{"model": "sound classifier", "dataset": "synthesized solo parts of chorales (CocoChorales)", "train_examples": 39062, "n_mels": 40, "hop_length": 160, "input": "log_mel", "spec_augment": true, "win_length": 400, "targets": ["instrument"], "num_classes": 13, "arch": "conformer", "norm": "layernorm", "activation": "gelu", "mlp_ratio": 3, "head_dim": 32, "fused_qkv": true, "qk_norm": false, "inner_norm": false, "moe": "soft", "drop_path": 0.1, "num_experts": 16, "moe_every": 2, "expert_mlp_ratio": 1, "slots_per_expert": 2, "shared_expert": false, "subsampling": 2, "layers": 8, "width": 192, "positions": "relative_bias", "kernel_size": 31, "loss": "binary_cross_entropy", "residual_init": "zero_last", "optimizer": "muon", "muon_scale": "original", "lr": 0.014, "momentum": 0.9, "nesterov": true, "orthogonalizer": "newton_schulz_5", "adamw_lr_other_params": 0.00074, "grad_clip": 5.0, "steps": 8200, "batch_size": 256, "epochs": 53.7, "lr_schedule": "cosine", "final_lr_fraction": 0, "warmup_steps": 410, "weight_decay": 0.02, "adamw_weight_decay_other_params": 0.05}
Rows from block 3 of a small sound classifier, named by matrix and row number. Rows with one number within an expert belong to one neuron, the router's apart. Each number is 128 + 24 x the weight over its row's rms, rounded and kept within 0 to 255. All counts start at 0. Numbers have three digits each. After the name is the row's rms in percent of the matrix's.
Before each expert's rows are labels from the 100 clips, of 14848, where the router gives the expert most weight on average: "responds to" is what is common among them. Only what is clearly more common there than usual is listed. The data: synthesized solo parts of chorales (CocoChorales). In brackets: how many of the 100.
# router: slot weights (model.blocks.3.mlp.router.weight, 32x192, trained with AdamW), inputs 0-95
# up: expert up (model.blocks.3.mlp.up, 16x192x192), inputs 0-95
# down: expert down (model.blocks.3.mlp.down, 16x192x192, transposed), outputs 0-95

# expert 11
responds to: violin (100); note A#4 (32); note B4 (29)
router.22 095:148134128142138114082094093143132131152125101162110121069135119102114129119096148099112111116147134128146098098087169115154101139143091094112126113115143131112096190084084158098130117101151126091131148141125142118153143112134117172137121110157062122142129135125101159140120116166136141184
router.23 094:112130111141096194153102123105129171092156102194146124133186139116137105145160084186109139143167156149138120126133090128079122100131156149090099148110129131133134118105120084159148147133158146186105100116160152150109157179141153103097126159143169130154156126136132109118126133106138087132
up.0 079:159148123098104170128135170101104156135164136073107150137117087108124140120135132084095144149121159156138120102121154147172126138157132116133142140135099165130111092139106149137111135103107103152115135126140077136086126115140123108112136149149148127148143117089121088137095094137089144122
down.0 081:123109139126116118113126119185119110162073117127117125067155120162096118166136145121104130101116121162136118145113110163075165137093104090140137068126105141142172117129112113132114153096124120129142162129117122129189112103145112135180137164132114121105146155089128143158128119118157106116
up.1 050:115141139114170128118182142148104136134115096174130104136164111153142105095140104140148152110146132112122135132176125121150123134131147138149116171104119093117150127170122186135119163123095128157111148148140120119151108138116116134151097124108167161152105105128144145118129109143150109063
down.1 061:102132138144108128120118109105122125124104169072152147128080116122106162137127118115104098123131162111129139135099141136115109053140115109092136113118128148105109139135127116095124126117142096085131118156108080121115132133128184144140137146169081106114169128128108107110146180094126124190
up.2 176:103141132140087145119111108148133161078158118115145123114129124091138084107123132106129149162143147121095134141186121120114175145099119140135194154156108106119164073095130137146112162149143120173082108116144099151135138087118139094161155186142151138118116113122100116110121163114122106094
down.2 168:140091136124123123115115139120146101156188129144141174090145098165047130129061113174110160121109116134138138133135110108130130109123128131118061109153132147140096156168133149142126115162124130138142126131143131143130142143138130150140115103132135110152138111141159149135126095135111111112
up.3 061:104120109138144124110149117119135116130149143144110124177154123147125151139122102166111115099095128131140144127125120101130141159111150116166148170101137121121132121125112123105128163138115090119080116127139198179137134135132107150172135102077136124124086098126125106141123111122124125154
down.3 066:130140124108172152134176159136105135123109139120146169159104104099122135133105199099133112155164137121134153073133131102131117083124068137110101148140108104110100144132133130135125127144115167121174105139092070099099101166138119097108099159132095123107135120137153169130113095132147082070
up.4 054:184136151112055202148126124117155126084074143135139131115100135124129137084114126149156146152131117154131161118104140138157109149150149181145133115094112158118140099125112111118143144124119088142116141120145107151105113137125115070119095159132134105096130137090135108138139129156068154194
down.4 056:103096075124151106127119125156072126149127106161141129132142162115090109156174181113120100136118167119134090150169151131132119150109094056144163098154172091140097130101109132107109156173140091119145126135078158096138135131142135136145140098101117121093167108121139159111124133120147119102
up.5 114:105132152147124132124168149120101091158172118112113129132098118139129108153167165089112142112111161147131136133166172141112120104127111102132116126103090139138151159139139124143139151126144111142155135111129168145123127098127110109122108097136100105130102088105148132145077112112095099111
down.5 112:130097112135135127132096142126175160162112141136133166107134117121096103089078103133105117131147106138146093137124125161132112092124151120095153102111127097111091104127078136103142121087128149106155137085125098140124126065118145127142151148092131107097151151159084176099142140140167137179
up.6 127:141108095126114142148117096113122140135111131109109097118140098063122168169104126112098159158126093107148137126101131154123123120118154115114161118120128109108141055120116165072102202153135141138176119195145121089110106128177115127140093121102169152095159150123142129138127131133167120169
down.6 136:146181102120126141128160182157109130089120102125132132146140113124164097089159118137164127144135148168149126167125133135157119138143126138121109142113113107171148155116154093121146128142175129091097137093131081134136092154125138180174157125156117106206154129119132118130079126120109108128
up.7 120:072139114146135101104092175087103137120112134096093105103127140100108080107114120101128150132116134157155157123169154111134118141157133113161114154123118119159146138103137145174127126121129144108104145170120130138143152102131129138130102138071111104166100136093137119158113117140094135119
down.7 119:143117131097128142124119146172171133169142135143168095063130118169101169151079116170120139164131119105124074087119104156091153091141133170100174112137147113166136074122101106083146139153140159110127117088116154135137145119165121090125145116141111136136149104126119158168148144129146086153
up.8 135:047144142108115130152116105135160172151091146125108096144133136197170133147142140151147140112133127125119123140129099153141166147120099128117122143116166092138142085141116123170164154122123119090150133139142147135104126140145134093127117084056157154092089134138131116127121127099138129127
down.8 136:140108110136147104154148158126147128121133104122131129131081101114081148123103115166117116090149127100114137139144160117117097105093162132101098157131103151098106191139142104089124101155093158105148155138139113114142131108137129134138113086143094111161141107147142166116154098098111077123
up.9 060:123070115132154116097159145133126152155134109157139112215121146147116118117144169104173148092156110118142125162133115146162103154093162114109082158110111099132118171122147167150123129160103141165144128125143101132142097090089108171104158109121131128104119126084099118109146113146128122134
down.9 066:085120147114091122124137112116123130145139165100145141137095132077173106120153081086126128107123146120130116097125136125121136123160094138116151096139156070117117062126111134133169123101123109118134086137117119112116106135099155154162123131124088130139143099170135141085123123112152135139
up.10 105:137118126145139124100123146127110113167156095144156174141147117139157139080158189127149136088136143129111154142155128172146082117131112112138090094135159119128114123160145111112103118124123097143106142168100126151147160112092101113134151112150131158122120102101118084166126099126133105159
down.10 099:127114134123128135144126159110120171133133175127138138136097137098119121126132069127140151119104120164143092104133101091150109140095130125101117126118138112172113084104124155129120126137153146151135088126149168097117067134121131160114127124093091150102133132108139170116108167138174138106
up.11 154:151092116127110140139092099174157147090190130120132152134144138175120121136144162129165129169164119150100125115152118165121148091076122145140160111086128135105148103124091109073131121134125106107150109173137111101122159094124142152145119165105139110155140128124090135118155126126098137102
down.11 152:132102108119110068159054152147140150144152124120150147138103167122095135110127098154131147118139118161134133114135140145166126170091128144142115123150128100132098087163142174153136118171132150161160081116168127137184129126128143118113140102151130118118134113112154158181093132160151101106
up.12 063:115122128137130142140121160139141123100128150120145109156140139133167130129133129126100160150129141132128136115115120138149182124083129139100106146139111095150119120133105212151107155080164064119136109131165121132132086128158096135116154150163107149139120208111091087132114098161130136118
down.12 070:114111159136104126149136120156162121120110137105136098131144060115140139136109100121190151069153142135106099140106104142140125091152128166113144110120147183139176147146120118092095100162111143122101140126135086121098101132124131136160119111111147086157138130131146139128102153121091114186
up.13 150:138128124124093144125108085077108136097106185050154105143088105130111130135133173081141143158187129143105128134110163162148113122120139126134085092122100141106131139118128168120109163104151105136128127162109110168118133120139168117142093152141144101103164141148092156124187117141180148098
down.13 148:116147141101105115166141120180120099118130111162164153104131163097112138138119084153114131114091116149132167134120093145118150156126138106116175127106150134119133113107150112131119118171117138139123077149155110086147122151136090184123121126133107117183125140108132155165102107118096127127
up.14 058:080137121146136132121111140125116131087116153109132129162068179138152139165142140114145137169106121130183109167047114140127097136112150138085134147160090147137131140091134081103124097103116114160078183098127156174072130145109137129129134105135119158129153147100111122117123130150118120162
down.14 062:127126161097133124097110058121131106157144117107118121138189176128115118129180123158114097101132156130082130135138141153103111122130096080170115120099154097151089111130138108136117151161142088106103132132134127118125153170124098138111106127118117129098130142161130135116146091128142115113

# expert 3
responds to: horn (50); viola (49)
router.6 103:109140112092114117109157107168087115124126107104133132134082134149139180130132138104125142135113140153123127162151166113167100128092103088158109142112150149140097085117161141134125149156142129154088124163106123144079116122144081157127158126142125093146154112138116117144153168118131116137
router.7 113:084129147175077081102153109165107141142122121101146106142144102122158116117147140079165168086088158115125126153154113087112116082098122082147141115136113180101083142122130144130102137112158154100113124149115154112131160123133102154144114114141137127159146120143127127149129117067124141072
up.0 075:120097119107112140107130114087085112126135101193138086120146109144156142110098096119097109122116150151139157122133141126112121145154135104150116118092184094142121161163121121151108184153120139141152103113091148102178123132136113132108137134123101153112140133142061130105146103094158143151
down.0 097:135141128165154104169140180153140110134125087100119109111111135104107133173086186110178126123130125134165114143111130129144148126107150103107116143131086097101095093155140116146113096085154088134090132148104166125117141134129129103148153103123152095173103126123179168115111136136155134121
up.1 064:113123159143119127128138140131106161122166134128126083142102145119146102151114105096115146124116158099116149126116108116120057141104174114154150154124130131144128142112137144135155144120139116168152121076093120144117155115104143133189126136108131129143145103108164092115082098134114147108
down.1 072:096156150099148133119135101138127104129123149152097141102119157111106126124181142105181109164134115124128155136134142128111180105088126111149124113112110135129091119107114078101107087124172148117153160134129145120128104125150125161168099153148112127083157131111142104140159126153143131116
up.2 038:174062113174109140125169108131153108171115134136105135131118156161144113100133115103073144102111139156156087124073126083120149127147161115165128154127116115133151174158166100100126142130131114114143168111114087112126085101106113097107140162185105144140092125166127088120125130174189147152
down.2 053:172170146136119132100162160127112136159135138123118147178104112105137100104126160092167108081086128101093136105148124111125095114113124142143131124123133147149107135105082176118100141098108167114129143060107173105114148116112153124108205134134132091074129125120100108132109148105158135118
up.3 126:115111128128129170114122112113109139146165087151142075131157113143134162121108106099116177094124106162141136139112098105163138189130079172119150109144120132093168090156138132123133110164115119131135156130148095148105126147114135117122131126159145135133146126121151157124159103091093129161
down.3 118:150123139146099139169112140141139181087129114156125127127155140131094082179123116135147131087162121162118128109162156120133167153109151120119158125153127097088110131120125143107131143154113117151118135109086137122098152127075115107096107124102166103123083136126137135148151181122121141098
up.4 188:133140138131147120153140100084151141163168137085135113143139110142131140125105097175143084128101153126154117169119143171107098137109114169104107177122130093124111134143134128144130080119100125121144104152147125111097109140152140134124118120063184150112109119122141127124137104158116137089
down.4 163:153117138129147152154111098137140165122113129106100147123107134162105149128104112172111083160091078090127105135135097121119103157142112124135153167147141163112109145154161097149128110147150162098177097141142115120156133105182115131128155142098107158101150154117145168119150098118094107111
up.5 052:109109139143145133119133114104157162120103138135119162183131177111117120114117131151151138174126142132138115122081123101115144127091142128163131167126127149152135162141112084131069148125153112154116172099132120173139090129163081122122124103110162141121102134108142146122130130134122160156
down.5 076:111153120122112087146139146152110103124108108106130127119110083121094127121173166106089100154100110147122163108135150173094113112173145066136165108168146129103115119163144138119152157124145122118150105116095123109140165154109150121107101157121111087135106128125134138127087114095149112144
up.6 128:139137134165117117147116078106177098090091136112145097112112120125143161121145189107165108159125140118155157132132147156085138137074114173151102091094125143125150147169124066159136111112109143141108169133166146089134091151107112128138153134132176090102136148122114092153114137129158144119
down.6 130:107113131090133124153173151124120158151123137098167128108127128154119112149120093115107124052115126162177080139108103128138098138170163122104135131128191110129128098121088192126103111141148170126098137092149103152104131138136119141112112159112100135127104144133142156128109110109072134151
up.7 098:114150131144174123121098155123143140124135139139128183130141116146116145175123154154107119125129163127164073132112110125104117159136121138106189143122140128135141099170140181140135114115112146114128122166131144187113120111124095122115167058098112110085105077135096117116168130085090103116
down.7 105:107091161105112123153124150147087120167157120115103149138113128097124115101118106135111110104090090152124159162154150122151086107102117140159129139111138153100116106172181145105127152137107162108147121132134112140140133100128143158145131137164111108134154129102180142131082106143155133148
up.8 154:126125105131117139139104102130108100140105123120172127115059168172126126199091101105131090146117127102126155132094123132126133096189144094146161140106134080156141089128135116104153112113079133155111162136139175107091152142118109112104123129106116128129146097096140118076137128148123155162
down.8 137:122116128127150130112109100058162131143114125134103127147143098117093131109114112161112098179129176081150154193124146099093145104138119199102149179108092122153159163090181082142146095118148103125131106126156137146145138079129150083156149127129132153128134112111114113137094150116150096151
up.9 031:158101112159131125128137136129144133136091096104156180116152144075133133117111109122118095115100130137183115103119092163139156116124150135082111150119147115135118158111145154149110133128115147077130110113131117146158103124139132072125138122141107126131126147103166094144140109148085112177
down.9 046:103148166131115086102125117144121140149170143095101098090138144167123103114175177090185160120126110118103127168173162081147129118086119093146148129129151121148095139117131121130125118151136152091130130122124136109127132116104138165129111137123119099124124129122123171134132146119171127111
up.10 039:140118150126143108153146160117155152148078089168160102124110107120121136117135128126113161154122114094149127059110115131143103187123144160087126146160115176122147099096132123153102127084117117143140150128097124114170107152138147081118156131139152153131096116109128134130124169115109164167
down.10 055:115098146138161107101136133170097133132111151141110153097157148103147092117137178093122137127099143106081111108165116148146087059159120137167122133165154101126160146140096138125124110160126142191118151119154149151118117094140162160120144133124154138105108094138142109146153157118151134134
up.11 029:171122110147142159119105113087125126141088109124119129110131143119104122105119103109103141141090083178127152136078124123135105131152160120108125110118102134138114133096099118139105145102126128135161118155122070125110130146136096079128136115136109172129130105083148147138128090148115147179
down.11 046:070125143135121121133159122138082123133136146110125100103144140128184114129100164104137166067132152088122127095169118138137108106093147084157138112118131121146112132087141124146095142146149159137125126057115153125165144116099120158114135122142106097129135101123110154115165178106156122126
up.12 038:133110105175128177135142154096081137130083137135110141133116167107155143087081091148109155098089089143140090137133120120154117114120145151073137119146085153104101147104135094111097118082153119134120112069136127087116128137135144128109086140147134143131131154119157111135124126135115149163
down.12 063:097132124146156122145133159111127110155185138116121094131121119103110139112135180119165126090086149111134113091123156137091135109130123124135115149140156115152086133126105148161117145103120151074126135114114101138131110125123169128110155102075105085090146099159127145150146135127127132151
up.13 102:094143103104115083167096092135172117132102107142129133105117131126150088103134105141117126122164150154128158144121159063123081138094157115129117131169161112159095125132146079120148086101119126134097137105082101162141132141137098155089127139100115122134135151136167145118106078150113167128
down.13 114:110113145159133137159145114128119141154116115128156141118137116153131123146148089145127078126125106065178132140166139156178141140147154064133130136139158174152154135076103115133131119130139141124160146115127140128129110124133093117165139129116138131123108117135099149071109105129071106145
up.14 060:122133082103120110100129139124177125138124140131133118151118140108168130119124079117142152112138145136156105073145148110114061109145148155102157149127143120124147157112090099152131144119064115101127106130133123103144134144111132143113161151134177113108086167118118120143150151150057145173
down.14 065:127165175137131176159147139156129105201097162068164088150115108123206113116150137103180174154126120112092166131183165144110111151108116149154078106082136110133147119136171164091134129154133125080124117151129147141119128135105107161141127082130090095143133096119100169127133117116159113112

# expert 9
responds to: saxophone (100)
router.18 106:151143156119122152112141144099128143057125138084091133107126102053133118081145137121081169169141144167106142147164129099117129153177119113142130140163150140082133164131128133102137127131114110155121116115115089073112125169102163129138143116114109116153105109092155098131092134125107152107
router.19 114:071146146110106084133132095167086135126125157079159130141157110110153122173174131087169138117115146116097097149132136112132130128115138095124128111126123132126142136079147088135156143121124149101116113082149160114142101111115132141145101124116130145125149118138126132109151109094160068121
up.0 069:151096099131193193127135136151120119149114108121147083116117143138137119105152124138140092107117187173129104100112160118109141090123095148076138103129120104131139183161122154113125122113124123156158150125116076146105125155111124100155106123107094129109066104125131108116116085135132128115
down.0 078:130122130097121084111114111166131104127200121154078112126130183121105111103155129126129155102124091089133140121161133113124126140126122089173131109129136131104110107099133143189119147136121124131117128131097137130136091119173110127112122185168103135133160163110131144158159131100116145139
up.1 034:156101119132158137151105131144151108140078101179125104091117121131135161113136138129132097149116136146122155116086101137158116152106137131078100115100122138150143138121135137125104138116137119128161168081120111105137145082110103104110119128153157136151172164091131085157130136167097190153
down.1 048:148146155093162079126122099113068143121151154122085110133120173102161113110123161118130070105151127125113141118158146101129108110177161090121148123112129132126141127095171148114128138123133141147081163157162161119112123149154155165069107102147115119132139113151136126117092136086146160132
up.2 061:112078125138115155154101153113126108162118101211122137125149115146156088119130158133097134103074154128133150151091097114108128137133102177132132118112093126099096167142145114125130108111182152120146153110153134115130129128153081141089127123146112136142178078082119115154142119152130166152
down.2 067:108118094130197145150138110146130138085134092077132145154124099078106136126109150093131100147114124126088128137167150100147143087145161103140169122138142119124141066127119149144137144086116139144111135100104127145142119106099128161167154146145103126101116156132123146116120108106165164085
up.3 065:135119125171121150110144147121091125109120111156173075113119102116131131171165101136175113120094148150092121106097107117107154119176140143101143149137090091107148130095141133132153106090118106165127161094132112161102149103142151125113159154126125141140089138142149108101115088085142160171
down.3 069:157124140103133153141138113116161133206124159116140130153126140098122126149144124139119140091113122105110188095144116152163137105118156141124155104107107153162095169124115161133133170144126141109127132134115120078122116109094135139160132140090141132139143157113123100134102116149105114128
up.4 047:133117136077128127128121171118133090117128149170112110138138098092107124153152109114133126145106140134119145137096159148169122096094126166142145133147146142128092180107108125126154152160146120134082129160125128144082103124145096116113172159093163098113086139162149080113164139113138148126
down.4 063:170094099141128099086135097131126088157118134148152147130125115150165114133156176160162119096131115150105112134137123098124144163135111116150155090096159142146141113135162153145090162090163157144097108112118140102182193105144153124138098130169125102107129131094141152125095144142146142119
up.5 104:149110089153122154101125077078144118143118155151142108145113119142064110113198134153082117135149126159145132103125137196146147140097118148155147142093101132097091116133111135112104131071122126118143158118112125128117173121148130097172124148122108131107137077129106110145144135115113130162
down.5 098:119114154143121137155120141152140124130143135106155167086156150160151126102072133134163150140115143134125071125142164134094136158179120166116147110130138115156137108189085074139089111170140079113128061114147152107143095107125120107130104123155082134112094117119165142097177144127135098128
up.6 226:076128136115136129147117070118095139131114164131167082161100111113123119106141097149127143136100157148109080148115129088104103160078139131082180163111069140145147136117161108167140174132137081088108130106153098121108100099124158104135128151108157163128128151119137115103127129124141133097
down.6 235:080152101128146134123102110107135142124144193121080108126105126138081093106090141148074096149132144140155140139106136075140110146115150111085112159121148091170125127129151136136115175140160095087129090133131126119126132119166148128125142152078146143078154138137159110149115087159178114109
up.7 088:094135143135142125131127188109114104143135154101115135110156136133127157074138073163146129167134147130126138138105134088157132134158160120136098137126114124131089143117115130149158110126115125156146106130124108129113090141124162141140144117105151156136137104105113151142081071168113143135
down.7 094:107146150125098144143133146128133150137111088122132148152116135124134101177104097131093126114154090146120135122105122096137094098143147148156112119140121122164159152111116149136122095174112172137100118153120115136161104116133141180113085119138126126158144114138104152138137094090161118118
up.8 105:115100086138143134163104130098107137163170119092140109112136133163127105107105159122053166106147096153142164151129153139165114173133115114153155150116097119120082117123139133158108135131114130148136132143140124095116127130197095126121146099139131147148107106131151095140112093153089096123
down.8 113:100139176127137112117131138135177156116156148134139117146075138121078134173174127136159091119097151148123143069143142104107121100142116112145124157162139139177154104126111126138154114117180140156181169128125137121107153155125172132098141141160112138117123098107134156111110168092108123108
up.9 148:125106148148159171134124164145132148097131088088109155143118151106106148131154192091113134119146124103161162124145139120145115103140116092180146166118133116121123149178128173152130111126117144123122148128094115159095118122139141132129157097118135116137096105136079106123141100076079152088
down.9 151:150140122113129127148123098078102104124180177141113117132104087150122141080183117156079125156116157161149128137117138152142122135138111119093113155114102145104149085114138113145098117128148109148165114157145137121133149101106133147148123142160125131090119131151167130143106130134108155109
up.10 064:117114099148140163167129121126143123144117094190116155146150160110150119134122106077118158110152110082108133115113172078189137138093149158102099111100084166107115149130130125142089127085184126108123088110094129151136151129135119156122133132115162197144167123111153128129154137144122149113
down.10 069:134137099118061074076148126109060108085122113101136135117126115121165121114162149131145120114122125168127109110137124105119113139150146153146119100161158069114110105176113111135128110155081119112113146117160135103123104171113112110132129145140094086100113142121085113173102133108121115160
up.11 052:162130130143148157133094096091129142133123144149155134122074119148169153106130112180116137133138154117148122145137123123119125174102099169144126125112076154152142161125127153128127113111134126152119116095115158117140119135117104109099110130133124136180123153115180146124150129136095139164
down.11 055:163132142109144116123141114115112133153086106138142111132150139095121129153175163125135108127125123129125149084107124138130122086112141112114123118140137152152190128114098118104183141121179093116142134128092116098099088124100150127122114135146129134126117096093102082154073150114126153111
up.12 040:143126107134128169099189170162133127104114132147106117106128132149100162154111103160127126121132081098137133121074104139123125150089094111150143101118146180148131102127093126114090154140199157137122156176110175117154135114118086126150165162132131099115106143170123152124139130160092123127
down.12 054:136170163118117110148096093126134150163140119121145104151124118100149120126131185110141129124089134136142162144216148134158102146141124074121116148109091075131102110152133113138123124120109134127125094138134114110184117109174150149128111151119123162165161124122096120111122151103137142107
up.13 220:151100118122096127130117093146079154102169154126162135132154131134096125139152086136099168155116133133110055115114106111117151152084148165104166126144100150150111129125150109130138159112134074093127126095163138136116130116139143119128120127140140139148126119127138133125114106111137094109
down.13 202:125199082077085129107093150100132152123132181183112130096119153131086103156119147155156068143109120140129108138124140110134136168118153124101157112098177090168136108153105105110104142110150123101151090113144135103125120123131161088110142128095151107122137103119136113137113132186166131126
up.14 138:083206106122137102133153123137141109113134162105123098130140106163104140127137127101093084177158123160129160169102115121135111154144154104164124134117143097124137125099175117119110109152129135128140082116111120083126129141143131093135127109094171133125121113126166135138086144134113142119
down.14 117:148123176158120145099121134161176156156125157122109149168167087171095136124095142169090160108167147137128145147115108122130105122167167134142120153131136158132158154129138092128100113122168175111143119144149140115117168114173111122104120142139146122134124105099121166089159102122077130155

# expert 12
responds to: cello (100); note D#4 (37); note C#4 (31)
router.24 104:131132099095139100132158082129114125131100119152131115111153129151129097161134112121104149109167098129165145158113097140135123135136146111094117086127117114114097161088114128093155154155149125109120170123118147122123187184124130141106152124125111114139156142151160138126151119150131162157
router.25 090:077141120128125131068111165140105122143129128137096112153094092129124129108114151171157149180150150120116130155131143134120143084123105117074114107122117110157126139117160167113086132102113172164171104160177133117105097130118165144153186132140092151120137085109121134132127105132171147136
up.0 072:142179128153121103124127107115111120115109114105121124137101095099137085162170176137113154154150162140130131140129122127104125107124113093149111122142117089141161109128145088126106145131114128131129110084062111137149120153167115104161095124156104110132144084121141107102125143098119102084
down.0 065:130080115070096134101084142122123125175145123152123172135127159123120137109096116120126093129129096110111086134147159146135152137132127138116142101123114149093101081109100170098145143135134143124141120132143161121127151091095105161097139119118127142140118171144109142144142140164137118161
up.1 065:147136121172157142134132134115154112107105138144148115138101125143105168064134113140137105098140100147129154185077121155166182147170113122146144127143155113101163150148122127128098158073137105130160162137157141138113108122149105139107134102119132157133117100113160120118137068128115144142
down.1 079:151083149100139121136126107105156154107173146132096142129113153120182114152119068125163116130125159086147105154166144105096101145042117134111124153119157126105125117143128073126131102149124127137129099128092108164130162095120104123133085117111129133122095130139117111086171139115136137119
up.2 063:137104097118179105133154112086099101166146117169141119130161095140092153114105117126156109158103070102132113100111152149147134140164115150129132115148130185087132160120121162128123150145064156157119135142137083140114122090145126092076131159124112124152114158102140126147122153159137098132
down.2 075:123145075153126133115100155175114136110155123082133136130143110173139162106119180106132156109147166133135141162125089090107149080136123116163121131097091131176157123158142159115152105086176087111132118117141127139156134120117110143172150121173145128132127097109097119114108098132146164127
up.3 040:143116117128129153123110073124134152137109163112081123163143115120163170128139120133157132134132100134181106103147132123113129138092108142127106107139099127124139131115095112120143104094102129128097194150140105173096124114118147136159129121119108141106131129129117124140111107138075163159
down.3 051:125109139070090126140090149145107125176129083093140145125104133132099158154143141114121137100188158138113100126149185158165092148147115127142119125116153130104131160118143197116136148173124133170168133157113166130119095145127106157095131095101097131165134110154094153139153134107169172103
up.4 049:177124149139147164185175152146183142140117146130139130140101172134152100153124116123099122162107132119119124116109124110131094125071127172088117110144111105089105171114128123099079152113107126085133130081106079115115120078109126143128093132158126126114125137123153140115136155169158157147
down.4 060:074154126123101136102106090093069146055130100176132136125187114106125124103135136137129103135166127155107144120113152088158110154123148092139137112120154139146166144087107156126139173094121139158090101153132156119118154140098121085148172125147081123143162119115103110112138138128153155138
up.5 060:133079119116111165146157101133123155102159100123082138105138120108099164119128115110128146164130124151133152124180121135112126135127119104144154138151145114122116125149144113142153136117124101161095135131145122176097165110092091111127164144143129137137144145104135087104152082140105131144
down.5 063:165153127135106108145130111138096080142124098164146094147113172122086137137124139140161136113135122121159114165076133150169165128130137128136137108100112153141127144112091153086154082165119128098133127175155136103135150137152143151150137137091128105137114115162103136146102089138133157119
up.6 034:160081163182103128129174145114125110126103113115126120133133149072162154098137101083098164127165116150112177122129161118113125150118152159126134149118137097122142113106149101108105137070102114084136137116121143152090121143171088113134127148107109138128097115154149115100121143126093178123
down.6 040:087125121137132110153139107117110138148154109119111091171111141137153154145137158128138113141122150147081050136130143158140128115106135118144142122148099135152109140102156162116160131170178166127149154106112150150132130098129160143114124177119124134129127145168107155113128114141124147103
up.7 112:117117141130141201181149145204112135126151077112105147114121105117154150130152109111129137154103147144138147097156156162143150091111177151153151126093164104143149141136122108105123132142117120106141147126122102102146129112105125085114118130114119091124105128128124142138119135117082153163
down.7 110:091124089100147152140113138147122142133120114120167114139173142123133082128154112077116132104130111118115116126121110127115127125125144128091106130121104191073106094114121133126162163152087137097132112124103128163097179095134140163124081128108109101160146150180109100109137145132127142081
up.8 053:137147151140115145096094119085144149141160143108079138123135123097154140088155137154130147121174105138167114105138129144106141139083126152112116124099095127142068112083123116135126131092156124150107152158125187154082111131100156173155160053131101107163125107119120129107125108128161166134
down.8 059:130106151163109141125129107103149139142130116129131134161133143121125177159129127098138117086135098100095097157137130135118112108162096093146117124130172098100144127156123141133134102159124174140182110138081106119165087104143078130118132131123088150126119137105152172112122070101130117124
up.9 105:146101121163101141168104166117097114123140106108096137103130101137144139127102122098068150143144119134120161101140145091139136113167167091139062103152151114125132177147142152121152131114053123106137124108155143136107154087136124080098104130106071113100113162103169132161116112153080164137
down.9 113:089112153139128127109124097158141139108084153151121112094114144160114086108128150103137162089144118163154095114132174123093126120111120087113188124129135148151091111110123133129158182152131079162121100128136113130100120174161128161171116127156146081137137118121124151168122142089156127090
up.10 028:094130119126152114111114124068115110144138112135091156108149116108133143138107112144124168137136103149137149125109119126129114148164128157098107159084115118123141142095121103146099177117119105139126187139139133117094099125124129108120130114114109113111128125121110119162183096163124182179
down.10 038:175129162147090106092137103156128140115114122113097093119120182102151144119133180086176134125173140082101139122197187166111119104128111087135153133165166116135128101123154149138167116156131122091130116136080093174082123139112125166167096080139105121120127140101149114155107143096147113151
up.11 141:120146152134102131112097130091183147128130183122119139136100099116163177113092166097123104135081146117099110132062146139124154170089103185129114167089113131099155122184137103125115153104155119135126115128149126110130098119117141074145123110149163101114122125132163132143141112177148133095
down.11 148:150160148123129145137102173135141133129171143104109148101139127136096117150107106097111122096110138095146130114165153120119093124087115113093171155098132172130103166145096169119126112118138139113166100169102147164155143114093148143107099125141110137125131126115125138143124127117120126115
up.12 169:139139134098152135099168108142163153173064123111127136139111147135141124163156146156136083150123111109122135124122121130113119148122141082161121124095165140141160125157132102114111117129114156137167150123113154104122156146136140101081130169144135113085136137146046087143168185145186107132
down.12 163:086151127099109135112161164116133115085173139143100177123166112092112108150102098132132134149141119136130136124115109139144088138113158117130117139131134101162162161147098128137114081133111115109080118153130105149134070142113153118161110078100152166145122120128145119133109126141096113131
up.13 035:099108094122101138107163172139150139110068090168110140114149143131126133121095120110103151131155131111107133137133139147143119136145146121141120099126082138111124142158095106165128128147106132148077179110155125133166095133117110096163128124157120150125151141117125122143130115115135153121
down.13 044:138134127133102147187112116112112131129125121079114163116088129065126143131177100092168168148115139136168118114147135132136103134136113094110113157171138120106136099099112168106153157102147128131159168123108135147119144093135124159103131131123070131175090131140115114123111149118119106149
up.14 213:102156142122157104115126087066107101134121140063109148148123133111133161130163170084147131122117183112139115149134149129130122162121104041124087097163136123120119148107149118119118154118116104143118159114127121134135137124134105115117139138177146148103114133152114127125146148117138142152
down.14 220:131085084114103127157159125164151146088116129183130138100113123145072102144114115186130138120131065136158129094103083132141146114137139174123147100109164089128122113135078136107139102126107122142091155148124141133153145140119142112128147101086102100120091134155125140140118104126131113176